Weights of a small self-supervised image encoder.
Model: 2.81M parameters, arch resnet, activation relu.
Data: trained on stained colorectal tissue patches (NCT-CRC-HE-100K), 11.5 epochs.
Rows from block 4, named by matrix and row number. Rows with one number belong to one channel. Each number is 200 + 20 x the weight over its row's rms, rounded and kept within 0 to 999. All counts start at 0. After the name is the row's rms in percent of the matrix's.
# convs0: first 3x3 conv (model.blocks.4.convs.0.weight, 96x96x3x3), inputs 78-83, a 3x3 kernel for each
# convs1: second 3x3 conv (model.blocks.4.convs.1.weight, 96x96x3x3, transposed), outputs 78-83, a 3x3 kernel for each
convs0.43,103,210,172,204,183,214,240,172,170,218,192,188,164,210,212,159,206,181,185,166,190,172,180,178,160,164,182,177,190,197,243,219,179,228,204,146,196,243,200,186,205,194,166,211,162,214,193,215,206,170,208,200,183,184,178
convs1.43,112,193,172,203,173,189,202,195,188,157,219,200,205,197,192,227,192,212,227,176,190,203,184,164,179,167,170,205,177,209,225,187,215,188,196,216,245,188,192,185,196,182,148,174,191,168,178,183,159,182,204,179,202,209,187
convs0.44,102,182,204,179,178,199,228,199,226,206,179,193,207,227,204,248,198,187,226,213,215,217,190,231,215,166,181,223,175,228,185,175,184,212,199,213,173,220,218,224,203,218,215,217,206,198,217,202,214,212,191,191,198,185,194
convs1.44,083,210,195,204,224,208,195,194,216,198,201,190,180,209,200,195,197,242,200,139,192,168,187,181,160,182,174,156,201,208,170,191,192,196,200,213,219,221,242,202,217,223,210,211,186,217,187,225,223,202,215,220,194,228,220
convs0.45,102,190,192,189,179,181,170,195,172,171,181,215,214,200,202,206,188,179,196,186,196,168,184,219,185,182,197,239,204,162,204,177,178,178,145,210,170,190,202,229,160,214,199,172,181,179,209,224,219,178,191,228,170,183,226
convs1.45,096,195,168,210,173,182,205,189,164,183,175,209,206,177,218,208,192,211,176,228,174,206,182,181,182,200,187,202,204,169,194,190,149,181,182,167,188,225,233,200,238,234,228,207,233,215,187,193,210,184,199,198,208,191,202
convs0.46,104,182,185,161,199,171,181,184,207,196,199,181,188,190,174,195,206,186,179,213,196,188,221,199,184,174,186,192,215,165,163,197,149,195,147,205,207,209,180,195,183,178,199,190,208,219,207,242,228,210,209,182,183,182,200
convs1.46,101,220,230,196,182,190,199,149,145,196,211,200,212,212,171,193,219,182,190,187,204,204,187,171,175,229,196,207,194,180,197,229,221,160,190,185,168,215,161,196,170,178,178,171,176,187,212,203,153,205,195,197,219,193,186
convs0.47,099,217,217,200,211,191,208,175,188,179,200,192,180,195,212,189,200,176,251,254,224,221,247,181,196,185,163,178,194,208,206,242,197,211,128,184,157,186,207,180,199,197,202,221,226,233,185,209,198,188,176,118,223,187,181
convs1.47,097,193,166,211,178,195,218,210,182,218,191,218,200,180,215,226,195,216,199,219,195,145,265,228,183,270,257,209,222,194,190,164,195,197,204,223,255,203,217,211,209,170,192,169,196,207,204,230,159,207,184,169,198,202,176
convs0.48,098,193,205,189,216,195,212,204,214,214,184,237,206,216,229,232,183,223,218,199,196,204,193,194,244,155,241,234,242,222,192,214,189,208,209,164,241,199,213,194,240,211,200,176,207,227,196,182,178,206,205,212,192,201,208
convs1.48,088,178,203,171,203,184,194,201,176,200,208,210,213,199,198,210,244,231,249,196,198,182,200,192,186,199,205,188,183,222,199,186,180,208,166,212,200,205,219,191,194,207,188,192,225,205,187,183,208,221,166,225,186,181,200
convs0.49,103,211,212,209,198,222,198,238,168,187,242,226,211,168,209,208,211,223,188,185,200,198,213,217,205,248,212,199,219,190,257,201,203,190,211,177,176,229,232,223,182,215,192,196,200,189,189,197,204,205,240,222,211,245,221
convs1.49,101,177,217,217,191,212,215,210,224,179,192,186,204,197,195,185,211,200,204,214,217,176,200,209,194,179,215,175,183,198,191,189,197,174,174,225,223,177,168,197,195,168,207,191,169,183,216,200,208,197,197,176,146,217,226
convs0.50,101,215,223,205,206,165,207,194,220,216,230,217,195,156,225,190,216,211,212,227,179,215,208,216,235,199,210,209,227,215,210,206,157,175,238,175,200,214,206,212,173,233,209,166,180,180,212,234,230,197,172,191,211,201,185
convs1.50,098,199,197,251,212,216,230,224,210,180,196,190,165,213,180,190,210,183,149,211,238,241,237,233,219,220,241,209,204,232,195,222,219,221,183,221,187,189,187,212,195,203,231,214,197,193,192,159,195,215,201,190,191,176,194
convs0.51,102,167,199,181,156,179,220,167,176,184,169,176,187,189,191,202,214,206,157,187,207,244,190,183,209,212,225,203,187,193,188,187,207,218,169,216,207,189,234,171,189,225,172,165,182,193,216,206,206,242,180,197,225,170,197
convs1.51,103,191,214,244,197,216,172,205,197,192,239,207,224,197,193,202,238,182,196,199,211,231,229,220,200,201,179,200,178,195,210,183,215,194,191,191,200,218,183,210,225,185,199,206,203,234,160,221,184,180,235,174,204,204,254
convs0.52,100,189,212,237,205,214,226,179,186,228,196,182,171,214,156,236,186,192,226,201,213,197,195,210,204,182,200,180,208,216,192,187,186,217,198,232,225,207,213,181,213,193,180,218,191,175,189,199,197,206,196,181,230,234,180
convs1.52,094,198,216,214,183,197,197,174,158,173,190,197,209,210,193,211,203,201,215,214,199,207,175,198,194,185,207,184,206,186,183,224,190,223,193,191,193,173,162,206,163,201,207,178,204,230,229,221,219,203,219,225,219,221,210
convs0.53,098,187,202,177,248,232,165,250,256,216,192,174,209,194,168,210,217,201,204,199,222,223,221,222,253,208,199,214,164,192,148,211,246,139,217,225,214,185,202,212,199,168,191,189,190,179,203,209,261,194,213,216,179,192,170
convs1.53,096,200,219,202,193,230,214,185,194,239,219,203,204,206,177,218,195,164,203,193,187,157,200,203,177,224,205,201,200,202,192,221,187,211,217,153,205,187,207,197,163,174,186,179,196,221,210,195,168,208,199,138,205,209,202
convs0.54,099,180,180,176,206,196,182,214,160,176,225,182,259,202,164,217,167,157,187,229,220,149,207,219,183,213,251,191,194,187,189,202,185,206,208,185,178,208,205,197,198,168,210,174,174,201,185,199,219,157,221,210,193,240,193
convs1.54,102,179,220,219,179,187,206,199,187,198,210,230,223,191,222,182,178,254,159,207,180,203,200,166,180,226,179,172,212,186,173,205,205,204,184,190,185,207,232,250,199,254,214,170,183,229,182,177,211,198,226,202,211,230,186
convs0.55,101,190,223,165,205,225,233,215,197,196,211,247,197,236,250,251,179,212,200,177,179,178,175,161,158,198,171,171,199,196,171,184,194,180,237,226,218,200,220,188,200,193,210,205,225,213,197,202,203,197,188,202,202,202,210
convs1.55,107,226,193,232,248,191,199,244,208,188,183,206,186,194,204,210,194,191,222,188,196,139,203,206,184,175,175,184,224,185,236,234,211,216,259,235,217,182,162,202,200,170,181,202,182,201,169,191,186,184,208,183,184,186,193
convs0.56,101,195,187,194,228,194,210,208,215,207,173,224,218,208,254,194,224,241,176,190,192,175,221,186,176,216,182,149,174,200,160,218,187,201,173,217,207,176,217,175,160,201,174,174,207,199,198,214,179,185,178,201,181,223,226
convs1.56,100,202,222,172,241,204,207,237,217,231,222,187,191,178,184,244,183,176,228,205,196,203,194,199,180,193,198,203,203,200,220,194,158,197,193,169,228,199,198,241,200,197,211,220,190,205,188,199,242,180,210,200,205,199,191
convs0.57,101,205,220,190,191,189,197,179,208,224,217,221,224,216,225,215,200,197,168,212,171,198,214,195,199,237,200,218,200,211,195,212,193,176,189,221,203,235,228,175,236,242,220,186,186,198,203,214,217,203,204,208,209,198,224
convs1.57,095,197,195,216,210,203,181,191,198,206,189,190,191,179,215,196,182,169,207,185,179,174,197,213,199,174,196,207,186,200,218,188,226,221,178,183,175,219,222,230,216,174,194,210,215,219,187,205,220,179,219,239,174,178,188
convs0.58,103,196,183,194,212,217,198,232,243,231,210,189,180,184,199,180,188,185,188,190,182,174,234,201,175,245,257,228,220,209,184,194,191,203,192,202,202,215,207,207,177,191,194,195,209,203,190,210,210,189,222,212,166,194,193
convs1.58,106,244,172,182,245,214,197,222,242,209,204,204,196,202,177,205,200,186,177,219,204,196,248,241,226,251,227,224,192,180,205,173,187,192,173,193,174,212,223,213,194,206,187,189,212,161,206,204,245,218,197,232,202,203,212
convs0.59,101,200,161,163,188,219,203,217,187,176,210,214,216,203,204,212,208,217,239,195,177,183,175,208,221,202,183,182,187,197,170,210,186,206,173,134,190,201,217,194,185,187,186,204,268,225,203,225,215,178,214,206,199,199,175
convs1.59,095,199,210,197,194,224,182,195,245,204,195,223,201,201,231,245,214,243,227,186,186,213,181,198,216,184,183,189,168,185,193,168,170,175,231,200,184,190,169,206,211,244,213,200,226,244,191,201,216,195,211,221,211,239,200
convs0.60,101,208,206,203,194,177,192,191,227,221,213,299,232,209,238,188,198,189,164,201,239,215,184,215,195,156,136,158,208,162,169,187,203,195,205,222,205,212,192,227,180,192,235,184,196,211,232,186,230,195,192,215,183,198,188
convs1.60,108,199,182,198,231,203,189,223,204,203,216,222,231,234,266,242,191,249,248,210,197,178,231,183,154,259,192,175,172,191,199,195,191,209,195,175,183,228,237,233,204,255,206,208,192,159,221,209,215,188,216,185,166,238,190
convs0.61,108,189,213,172,195,165,175,180,205,166,232,194,183,213,213,208,206,222,227,177,209,187,176,199,180,231,185,199,201,208,206,159,207,164,231,203,177,179,228,173,201,209,215,219,216,181,206,168,229,205,208,171,195,222,176
convs1.61,108,194,212,210,187,194,179,230,172,199,200,199,164,202,226,193,215,200,200,197,203,234,198,182,225,188,196,207,194,227,185,185,195,203,187,232,196,194,185,175,206,184,201,223,192,176,195,161,174,192,170,173,158,175,180
convs0.62,103,195,224,220,193,200,186,180,175,151,226,186,153,205,175,178,221,197,184,201,194,180,201,192,135,189,188,174,202,159,192,182,227,178,189,205,178,168,198,187,171,170,233,189,209,215,197,192,176,210,187,192,221,188,195
convs1.62,095,193,200,182,175,211,177,224,210,181,183,194,226,200,206,201,183,196,203,233,222,207,238,219,183,226,228,207,225,251,229,232,175,193,203,158,201,211,215,219,200,219,203,218,199,200,181,189,193,178,206,183,203,187,165
convs0.63,098,210,205,197,203,199,215,234,191,204,188,201,205,179,167,223,163,184,224,218,207,159,213,179,151,200,181,194,180,203,184,197,170,173,177,170,174,204,186,196,202,202,194,171,209,171,193,245,213,191,241,177,211,159,183
convs1.63,103,213,190,210,251,201,192,184,231,207,206,194,191,219,208,189,240,218,197,184,217,247,172,202,216,179,177,235,192,221,226,200,228,208,228,214,219,192,214,238,165,199,227,185,202,249,194,188,188,195,157,214,195,180,224
convs0.64,097,182,202,200,162,195,217,198,199,213,187,194,191,172,204,205,184,187,216,199,188,147,179,207,166,237,223,170,168,151,162,207,241,160,191,179,216,195,208,213,181,178,143,221,194,163,207,203,195,192,212,197,217,232,199
convs1.64,096,150,174,215,186,179,217,208,201,206,189,216,212,201,211,209,193,210,212,186,164,183,192,189,198,192,203,169,183,157,204,176,163,205,190,195,158,214,204,170,215,233,248,195,201,176,193,196,204,168,225,240,189,185,174
convs0.65,100,206,201,210,203,222,216,212,227,196,196,229,207,201,151,185,183,182,241,184,204,191,240,228,183,220,202,222,193,185,213,217,201,213,198,168,196,174,220,167,230,264,203,201,200,173,209,212,189,218,205,179,189,175,196
convs1.65,092,190,199,199,202,196,211,192,214,198,201,218,195,224,224,214,208,206,196,206,212,197,232,215,196,207,243,186,178,183,190,174,195,212,211,223,181,198,195,203,224,194,217,246,224,214,207,204,227,206,218,213,196,193,219
convs0.66,106,205,202,169,198,175,192,233,219,231,177,180,176,205,185,165,216,201,185,220,221,184,196,194,177,214,215,180,169,179,166,220,241,203,186,183,219,206,217,210,184,209,245,217,179,196,222,195,211,193,177,165,193,212,202
convs1.66,101,189,196,170,194,162,183,204,212,178,205,184,200,193,231,206,201,191,195,212,201,191,207,210,188,210,185,186,206,226,208,222,238,208,221,195,200,221,187,225,199,199,224,210,174,194,208,173,228,220,212,219,172,142,179
convs0.67,098,210,194,180,208,173,200,189,198,187,217,194,173,195,187,192,185,241,221,198,199,171,195,183,163,210,234,210,191,200,189,220,177,200,214,203,175,200,205,212,224,206,212,189,197,224,193,196,204,190,216,206,196,190,225
convs1.67,086,218,228,195,213,212,215,210,235,196,167,174,177,166,201,180,189,202,178,209,187,192,239,209,172,218,205,198,194,182,196,183,203,202,213,200,195,253,221,207,193,186,206,176,201,170,190,217,202,200,193,201,205,187,183
convs0.68,100,206,185,197,212,181,206,201,189,207,212,185,194,201,181,196,196,185,192,208,172,189,194,180,179,182,171,174,210,207,207,186,203,201,209,206,185,199,214,217,182,199,198,213,205,202,188,195,206,205,188,221,187,189,184
convs1.68,103,181,167,187,198,192,170,207,199,228,211,181,189,223,195,209,179,198,207,182,182,209,174,192,202,167,180,187,191,221,222,197,191,206,198,210,160,197,192,181,207,213,228,235,231,222,204,224,199,217,199,209,225,231,191
convs0.69,097,188,168,202,205,183,204,226,207,187,229,228,225,205,209,222,204,202,206,189,201,198,213,223,218,196,216,227,222,189,198,179,191,169,217,179,184,206,216,192,219,196,195,227,188,206,181,226,205,186,200,200,205,204,200
convs1.69,103,238,232,195,213,195,212,164,171,175,217,220,223,208,195,201,203,200,171,200,216,213,205,206,218,169,220,186,230,188,198,194,177,223,191,226,206,175,189,202,203,195,207,227,197,216,213,194,186,223,220,233,220,165,221
convs0.70,103,183,184,221,207,192,192,214,198,220,220,215,214,197,249,196,193,196,181,173,224,200,205,214,213,198,199,180,209,183,177,209,186,184,189,231,183,189,198,234,193,159,184,191,170,171,208,186,212,194,217,174,203,190,207
convs1.70,110,204,218,169,188,220,190,206,183,183,221,187,218,215,162,200,213,186,190,199,202,206,174,199,163,199,178,177,210,154,149,190,163,188,165,207,204,217,201,200,227,212,189,168,205,203,176,181,183,201,164,199,181,189,177
convs0.71,103,202,190,185,185,169,202,189,191,192,229,193,237,199,197,164,214,177,198,218,202,176,223,205,202,249,207,214,197,185,163,177,153,175,205,195,196,176,195,183,205,212,204,171,179,202,182,185,194,178,204,225,194,227,224
convs1.71,092,223,212,198,206,200,201,184,216,222,184,214,195,192,198,205,168,192,178,183,216,215,178,207,196,188,203,211,206,199,184,213,200,205,186,206,208,202,186,185,198,186,173,240,192,207,203,176,189,216,225,212,192,182,149