From a checkpoint of a small self-supervised image encoder.
Model: arch resnet, norm batchnorm, activation relu, depths [2, 4, 4], widths [64, 96, 144].
Data: 90422 training examples, 11.5 epochs.
Rows from block 5 of a small self-supervised image encoder, named by matrix and row number. Rows with one number belong to one channel. Each number is 500 + 40 x the weight over its row's rms, rounded and kept within 0 to 999. All counts start at 0. Numbers have three digits each. After the name is the row's rms in percent of the matrix's.
After each channel's rows are labels from the 100 images, of 14976, where the channel reaches its highest value: "patch colour" is the nearest of a few named colours to the mean colour under the peak. Only what is clearly more common there than usual is listed. The data: stained colorectal tissue patches (NCT-CRC-HE-100K).
# convs0: first 3x3 conv (model.blocks.5.convs.0.weight, 96x96x3x3, each kernel summed), inputs 0-47
# convs1: second 3x3 conv (model.blocks.5.convs.1.weight, 96x96x3x3, transposed, each kernel summed), outputs 0-47

convs0.43 089:415560555466493508583520495529513530497554471489503439435486503437517457472535478441465548553542465448511524463517481493448561530533487501493486
convs1.43 082:443476521476492433499557537478531423576504553473503441440540494462508454447462476487477505538480532464505511433537530525545464573451517465549517
patch colour: grey; brown

convs0.74 103:470493480562486492482485529517434481482504458531549463476516460450516513522472538555548543483475458465442426526488535416489438409452547498497508
convs1.74 108:483364508557458532442520520548504489481554501522448425499473440485481522539506571530504536458401441469467509530462497505456559480516476561460533
patch colour: grey; brown

convs0.5 097:470538460477403418501451462530477505520501512545547531466541530526524481470528505467553453519556529447480506514516490509444516518539413418533459
convs1.5 083:458508489468508512530461534510513479463423501510541535468505500409504507635555543518490558540508533449486551515487557556436435527506461481555498
patch colour: white

convs0.57 088:506453565478460463436488484524470380491462497484533470500524487524473571564441482492506472543483522497518491509484483483524531516511486537428492
convs1.57 092:538478476481457546481480526504488417524486521573600497495466532533468478529485442443532439465502495494445505422431576562460498433506571472478516
patch colour: brown

convs0.26 076:522460447500399484445453413518442539504512530502489474496503517468480550524406510476497522448455526461463504471516548492496548503448518519451475
convs1.26 089:442508499487527625491426470538502515596530489549496520501559485503446505583517512511497537581522583510505457474535476520505501502472436559445480
patch colour: grey

convs0.8 082:447553501445512547571456456487575439476506490526527546505430580481554483482537476485490498541533443444496477524492480518462594572542473518480457
convs1.8 097:543500522463487536518473551484540493480483467469437477530497584467578480421488494514423473486486493490543488496524506468547529508512505465450478
patch colour: brown

convs0.45 105:586526471546478490502460482529537488497469540442495560576534479514444490542460545481551458559481557531436477551501510502494457478468480497476544
convs1.45 088:466483564518562514494524526516472515443510517441446473492520495586440436489458502545553469445464557517491472501451537495472532461537494493450446
patch colour: grey

convs0.90 089:476552505471445543492504520516522529529476438496474566572518452470477409472537557532501458446470518500477502508435463531533491474451516496441508
convs1.90 083:511520592466559582461511436535514439540520586478468482490505495519570504544512469527460524505476520518509410485478474500472520510555520532499547
patch colour: grey

convs0.41 081:545496473561495574479430467495479505491515525521368482503538500426496484479518487466488522530464518534485429500490459496508384437492538491549448
convs1.41 104:550533492507511583478485477510435467540572512497394476478521552512487513510508504457531524514474531460426511507582523454434476445446551554476541
patch colour: grey

convs0.3 080:476465465485473489437494517513462585476542516457516522550470487443538451456450531484407501482487493484462510537514461535491471501491523432503498
convs1.3 094:556475533537535493476484475542494481540499491524552528562548493514519475468525536513542440559583473540520490532516554460570551558448588517480548
patch colour: grey

convs0.52 076:408495435443435559499505517449513500464424451464539558458509489455447513421480465557461480437545493520528511454493540445497487566448482519479452
convs1.52 103:505507483511536529516396511478536547539496519548496509486515515578487510486574536563502486542544596470474447476498434555442515509524458482480510
patch colour: brown

convs0.47 106:450422452507475525524550502597475550532544480484492455464513446538499454580510481421504513515509475522462518493546467461518519534528476526514516
convs1.47 091:483428543507458476443527533439415447442560438500535486444525484516469548506568477495529503538443456452455445467496455508502489450507526545492551
patch colour: white

convs0.62 106:521432474498442380501496527466481588473529515455511477512458446534505557550449460517442541442582465525525524466482459487480451548553451495523473
convs1.62 131:543420472506521504519508534520450477581494493539520477530455554513495547497454432494499509537546427596497517462515531468557524571514474523527507
patch colour: white

convs0.9 118:480535462504468469476503490545544459470393475447479468541500463461489467462630526455478447455464523518518396441520485473496581514459527453471461
convs1.9 119:514536518542469514401468544475532489478474473529463501496501418496473483488532545521466471507525529491510465522510553504493592506486538492506535
patch colour: brown

convs0.85 069:487521513476445471505455557517493523550503567477487500510428465493461444537504485563449510500425482537537610569538510479536497556511514538521506
convs1.85 136:537516585489456480537506541554467490511462546505621482545467450446560509541526534537506504516489470513503498535441506529514503472494445544528447
patch colour: grey; brown

convs0.32 087:472474428546481488511487560401491482438557463562445540429550469459470490420494512475549517432554421498534450466514491507504463521495499468522510
convs1.32 096:598455549476529493452550444526473538577552462487478470494478541485509554468532493535494469485524422518515439506524518485504534530590524477491603
patch colour: white

convs0.64 115:509481440466482518437490462472525393477448494480498508486500490521482483503436571508450520541455519520536532470484490516406495472384495478466562
convs1.64 100:472477507485467431411565486501500464474466534484562527473439543503447525527496567502519562534422470547492464521518445467435505472474464499526456
patch colour: white

convs0.60 084:581577539520459482579480534504525475493460528562572453483508497553564488442515492551497487459456524536551456513420492560534428481507466498535495
convs1.60 102:519521467458422498504543549436516500494450503488514502515527453511478502450519458523500439472491456505510513508383494596492509461560387450473430
patch colour: white

convs0.29 102:580487500506488574473462527465562463488488590429467511533586496440493459503454520514446407511452552465503467580514515534571484498475506527418524
convs1.29 114:517506527462539519506527421532463512425499522475542470493520539513514489481526465462502473458504460500522453522517488516395446499478492538416514
patch colour: grey

convs0.46 114:537561498430477489499469439390593468465518519513444550448502516479476452431466467573472451486538415475500556593476484466552520457495478520466504
convs1.46 097:613496530522468580462531521550447512531543473472477442445467573479479483577517483531520456501522390484503485469520465529505489487512560532487572
patch colour: white

convs0.35 094:494521457500469456515428502414561505484574535503439492493533472555473493501514524512489511476459536470572488574446475464528442492481567475470524
convs1.35 099:521522509457443503513502485469557511463468483492456489529513551483495558544515513496532515539491591521440519468517412564483509519407452531475514
patch colour: grey; brown

convs0.48 130:530487619525475488470494581488478460518443476412464510488501508477428451524469496492488458476567467510445503426478465412503537483490551523528517
convs1.48 112:473541479549501494492530466429522414511520480465478459505499461431497624445489505509527500513455484506473451522504534500444562451499509523473538
patch colour: black

convs0.49 110:531486501474470470502466501448542470501568488449467529510558496533554435563458542524585489556469542532458512448418495470488514500420510452524496
convs1.49 082:478558577519474591484499498422500437502484472475470504530475412491478462428501436480549521497481546501469516560497508558504480442512482533533476
patch colour: brown

convs0.6 108:480560472489441479473498468436529554496589485501510391532468541464434458456578456475504544519564470519494576503461479556486522533482499501458519
convs1.6 094:439524557465544469599524502452523524441432475483519434545544532518501503490504420531535472584580506486516495476501482523467483523532449449562568
patch colour: grey

convs0.84 111:508524503524501538472481487480459518491463525484500489508455435488481432553524524493544442553422507523533501520487443509462603517447554436498516
convs1.84 114:470551552517419567495508544472512497488464500470440524487469427554431506530487503471507451468506528574451502505501503510470504476455520504496496
patch colour: brown

convs0.69 117:474510492430525407479451449418445516459447555503516566499459471498526461468502468491426524545483484562484529486504503413541482504524479494495501
convs1.69 091:501501448469532472544486527483472563453414415528534519493491547542526395576490490537500514457462518507480548535533509472547485467575496469491488
patch colour: grey

convs0.78 140:547521486535486490559456472408456574501434537538498529474526519541524500516564480374509485532497492535464488424570439424462529467534471499512470
convs1.78 124:460515495511563551546577514459490533569507484494472517466537588482565475514509460416586502459504492444497509369481489579478507464506490449497508
patch colour: brown

convs0.87 092:568547528453504548463483491477429487529454513499491462535439521460507510378491495529472504532450498505505478483489477550491496420452478417481492
convs1.87 100:565504538490568527499497519533441538554509540514484488470404572535501545486462517600467491492488409511508464535507517495530522500439449510474486
patch colour: white

convs0.17 115:514473586447531515480454465506505517506484575535507463483495471468519455471418514490435546549453497502531442470584503468505531411522465433512497
convs1.17 102:498560491529519504600450489573451474497483481499553452486441462511494559594487502522408531468511503496524504466559511530527491491476456454482502
patch colour: white

convs0.31 100:478470469450399461525441575439499503463561485475550452459535516537523498472510493460467511516509471529483549478401502507557567512484503459468474
convs1.31 078:501556555530483517510485557473524524488535502540518457573463572491510454523516431482448544560509519413525476534457503528475462542565460471497479
patch colour: grey

convs0.30 132:499431469505521442444421436461485549461498504529548461491467525487376519565537526537506517450538407515494481510513529484523501478510517467488488
convs1.30 116:453450428502450522524542508515532516519494486550499480507557501518382499507497555514421471480541452516464444515587503475551518483474469504538441
patch colour: grey

convs0.20 081:562501468450479507482445451519529514482532511520543537525495551523538531416479489528516471527477466437508451540469439522522515464395503493499504
convs1.20 080:556491474526445564484508602568531471418489504438465513515492509579513446491471517458485540511448498494457410537472551474479562487451524593493511
patch colour: grey

convs0.16 083:488492505560445507448547488499480490538496533512496523540533413478526523499462533429463513497487513552443481557453456449623551479401504465497451
convs1.16 089:486452522497578532493486491503470488501455578458547483542600483510481458467491550494504448467476645475541485465426534554449504525519473509497501
patch colour: grey; brown

convs0.86 071:517477486440527424468550508439509409468500459509523564483531496490498479503501552496441438480478571468484516483503505575408549485468486467509453
convs1.86 082:513578495499506502523506486473565433502527548575441485441436580481501579520503546486483429513540566568527510574526530507409444496567502474457472
patch colour: white

convs0.81 100:487490495492437499575519529487523507518531441527458499498501493511450447420441525527551518501431404493510523486520517493546562510461503499528500
convs1.81 092:555435521526518502485504570506562444507499505479471510493489592487476536426420422477516480480397511513488517478450517538466500460437542495577476
patch colour: brown

convs0.73 090:535486584494495494471500503457472496548520480488508503580474457504510475529459563526427442515463570508514515418565503512511445464523501495495519
convs1.73 081:533474524469477537580491497445479508483452472493479547498458513544572514475468502551431432514451495534500478545543548498505559497467504486491463
patch colour: grey

convs0.93 078:534507551513460554580542606505461514480512450533473456570437411508506497499460576535568506500481464431510485558537552534527433495485498468538500
convs1.93 086:463547556456475550566498477473485483517493468444503448503475519566577484517540519437461489451399478441445463566511534536547532478478433462574530
patch colour: brown

convs0.68 097:369523438468480571474540489610431462525537518474480525534515494553470495577500544445531554512535504474514460473457461487497471476465525442458493
convs1.68 074:483426500523479515475456482520469508412494476485564515530486582498413532584460511512517519553465501506491498508473507574484453501449472498489513
patch colour: white

convs0.44 089:441481448465476563510498552458507505519523461558408536542596501509455555423509554491483513508525538523476493521482509436497581477461473461579450
convs1.44 091:435467508464567529470440491548509502514472488464470517520523487529485497458468540550471534436549548474546491476447462465458556489645520552569522
patch colour: grey

convs0.67 072:442495485504497435459521461483465483424512468483491447458509473449475448501443517425520529468553473535490470527503513461487501460508526532494445
convs1.67 100:511492453497455480483523502486525565479496511531524471509503460481425426520489550536476468495559537539491480549481487538585450486503471430556464
patch colour: brown

convs0.95 095:523544478499478435581480554499445471528512488441522448490513465486476437513480512418497506516556499470470463464508455443489490482497466506515554
convs1.95 099:442474517507485530491495470497494559498490501499495452464552505520453481560478475524483481560517510434507444450408515494603524527633500524487504
patch colour: white

convs0.92 089:501473517579469520530488503594415521534482451544498443501450367514492474514523528473527499574503455448488514535493512495493509475505503448520512
convs1.92 101:512564560491523552446564465587479544522500460456532456444540510564497462601485447486537535500546428477551482479528531476509515508559557539489539
patch colour: pink

convs0.59 097:475486494470512547438529498476500474549533553460478469520514521501490504534432471539481493492508529525510523429398403516547514510450469562431502
convs1.59 106:504515511449411476471468571417487495478456509431544550567543422522447578534442493495495476488455526500489500501466554531499497445484541421497469
patch colour: white

convs0.91 102:474474540452489524468527506551428464533464535456534460505461569564530488496448495478541540499493506505497537503517453564531544584454468463530459
convs1.91 106:541481570455475598465570464514494542460509511457535477487492496565472515598531483553507533514546450520519470457478528513467492577497451479460530
patch colour: white

convs0.88 113:514433509482525456479486420464482525512495511457548512518506457479483476600448496490426543470500448509528472496465476498435483465514468473513495
convs1.88 105:538443516485503422514566540548503544534492488522517473417440514547474542499482442456473530523437507532526503474540450543435413477510517512577509
patch colour: white

convs0.55 083:490532462486426536528483474479492529458519424486512494512458498515531354504558409564520442558464436518499493566466492433491546540469545570476524
convs1.55 081:502474575476519468587465549537502489457493458471540454532531484490548481522534503472491523526456483454532531495512453467476495416486469555508412
patch colour: grey

convs0.19 103:566492537570508490477530555459510461528467450425471485520484525522520406516449459482498487516486481499497512449507461430542410516500482481494574
convs1.19 111:493447446539491484519534553396464478497534542489480503520486464505487527452461450493460499490442504468441517435498470448503604517480525390502459
patch colour: white

convs0.65 097:514511471440500470459479503440563488540485471500437539527476471534518452525554462541499553534424490536449471453441563525545503449487544460532470
convs1.65 089:548468521534454448468446525485544500515485481544469495501494415499516545492510585465497529495438514469535585526472508470489506486448473542569488
patch colour: brown; black

convs0.12 074:476523485450508474497442550482472498493518543482481522478513472516502453542505553530489460489487436546450527563487618541457497512524507462480489
convs1.12 119:531473492445509470467492441494506543488552578493496533453565460561460506467511546535482524439573574510438478539436473529479469520514481494462459
patch colour: grey; brown

convs0.27 095:487523515505511546454490491482489546536586521459532490472498496494517434552531498559495503406550574502442567492487550548451540524522514470545451
convs1.27 087:519533476463458505544498496454480509538533458509583559482512421436528522568522564531543472469517475494513489555470509492460510494480475544539499
patch colour: brown; black

convs0.0 092:535541486459495553483455480494532479380472514440521479521465525563498447485552479447473469521417513471526473537449457492476569484494491545453529
convs1.0 107:510488544502491555473447551526509430498411478554469469527516488552522509547525531450483471613522467518513476526516527448542551518429555566483537
patch colour: brown

convs0.66 128:519540497505550499439527427536456449499511456489442466449456446493437466444469440516559462514559473492480516488512495466460549514528543544513508
convs1.66 112:495548587633519478429507563473500483525474481436518487500450462455452497471489441513509460557511510405508448501478472391399500472501527526553435
patch colour: black; brown

convs0.21 110:486516502501502543448484527471487562558441507410458500481541543571499431524532473446471485490541484489521458357510422499484476492491564502500530
convs1.21 098:498453438532503479487511458468430500525480522530466572504551534533444486464460468448462515404431494483455444432455477465424565462532442444516482
patch colour: grey; brown

convs0.80 072:525466591545513471413531494469469483498583505546524532495476471436541467482528540463473498472439548444490539433474450501465455475508523441490433
convs1.80 140:535493484567525447468543430467494601559603516428493523445506486517506495512512486521509555497524509567576515525569525459539467542510542475528575
patch colour: white

convs0.82 100:515512446591479582493469521511556484617506493520502509512524449499572509457543567523505529446456510530477503512508476500445394445483512481489476
convs1.82 091:515431602468433535507453509470514531536450533485457558512503432553418490484524542501586452474446520544567476489495483535476519414476526554538509
patch colour: brown

convs0.42 085:546476477461536505529422510455462541507542529510445527530517498525500448456399504503522531509464504477389572516530469423442479456498504430508502
convs1.42 078:514509480572543520493519510498507523489573545483547540469465518611530478493524466523588460549516494473472487463505488497513492445432554518503542
patch colour: brown; black

convs0.72 109:474509459508461502538493468491493536482448490509504464475487514485523523422461454493426512478441431492495415516561585513525429475476506508536449
convs1.72 097:494425520522521500504476548478590479553505515453478538498436520536475543500420454507558478466424529464527470497513523500420524536487572487517479
patch colour: grey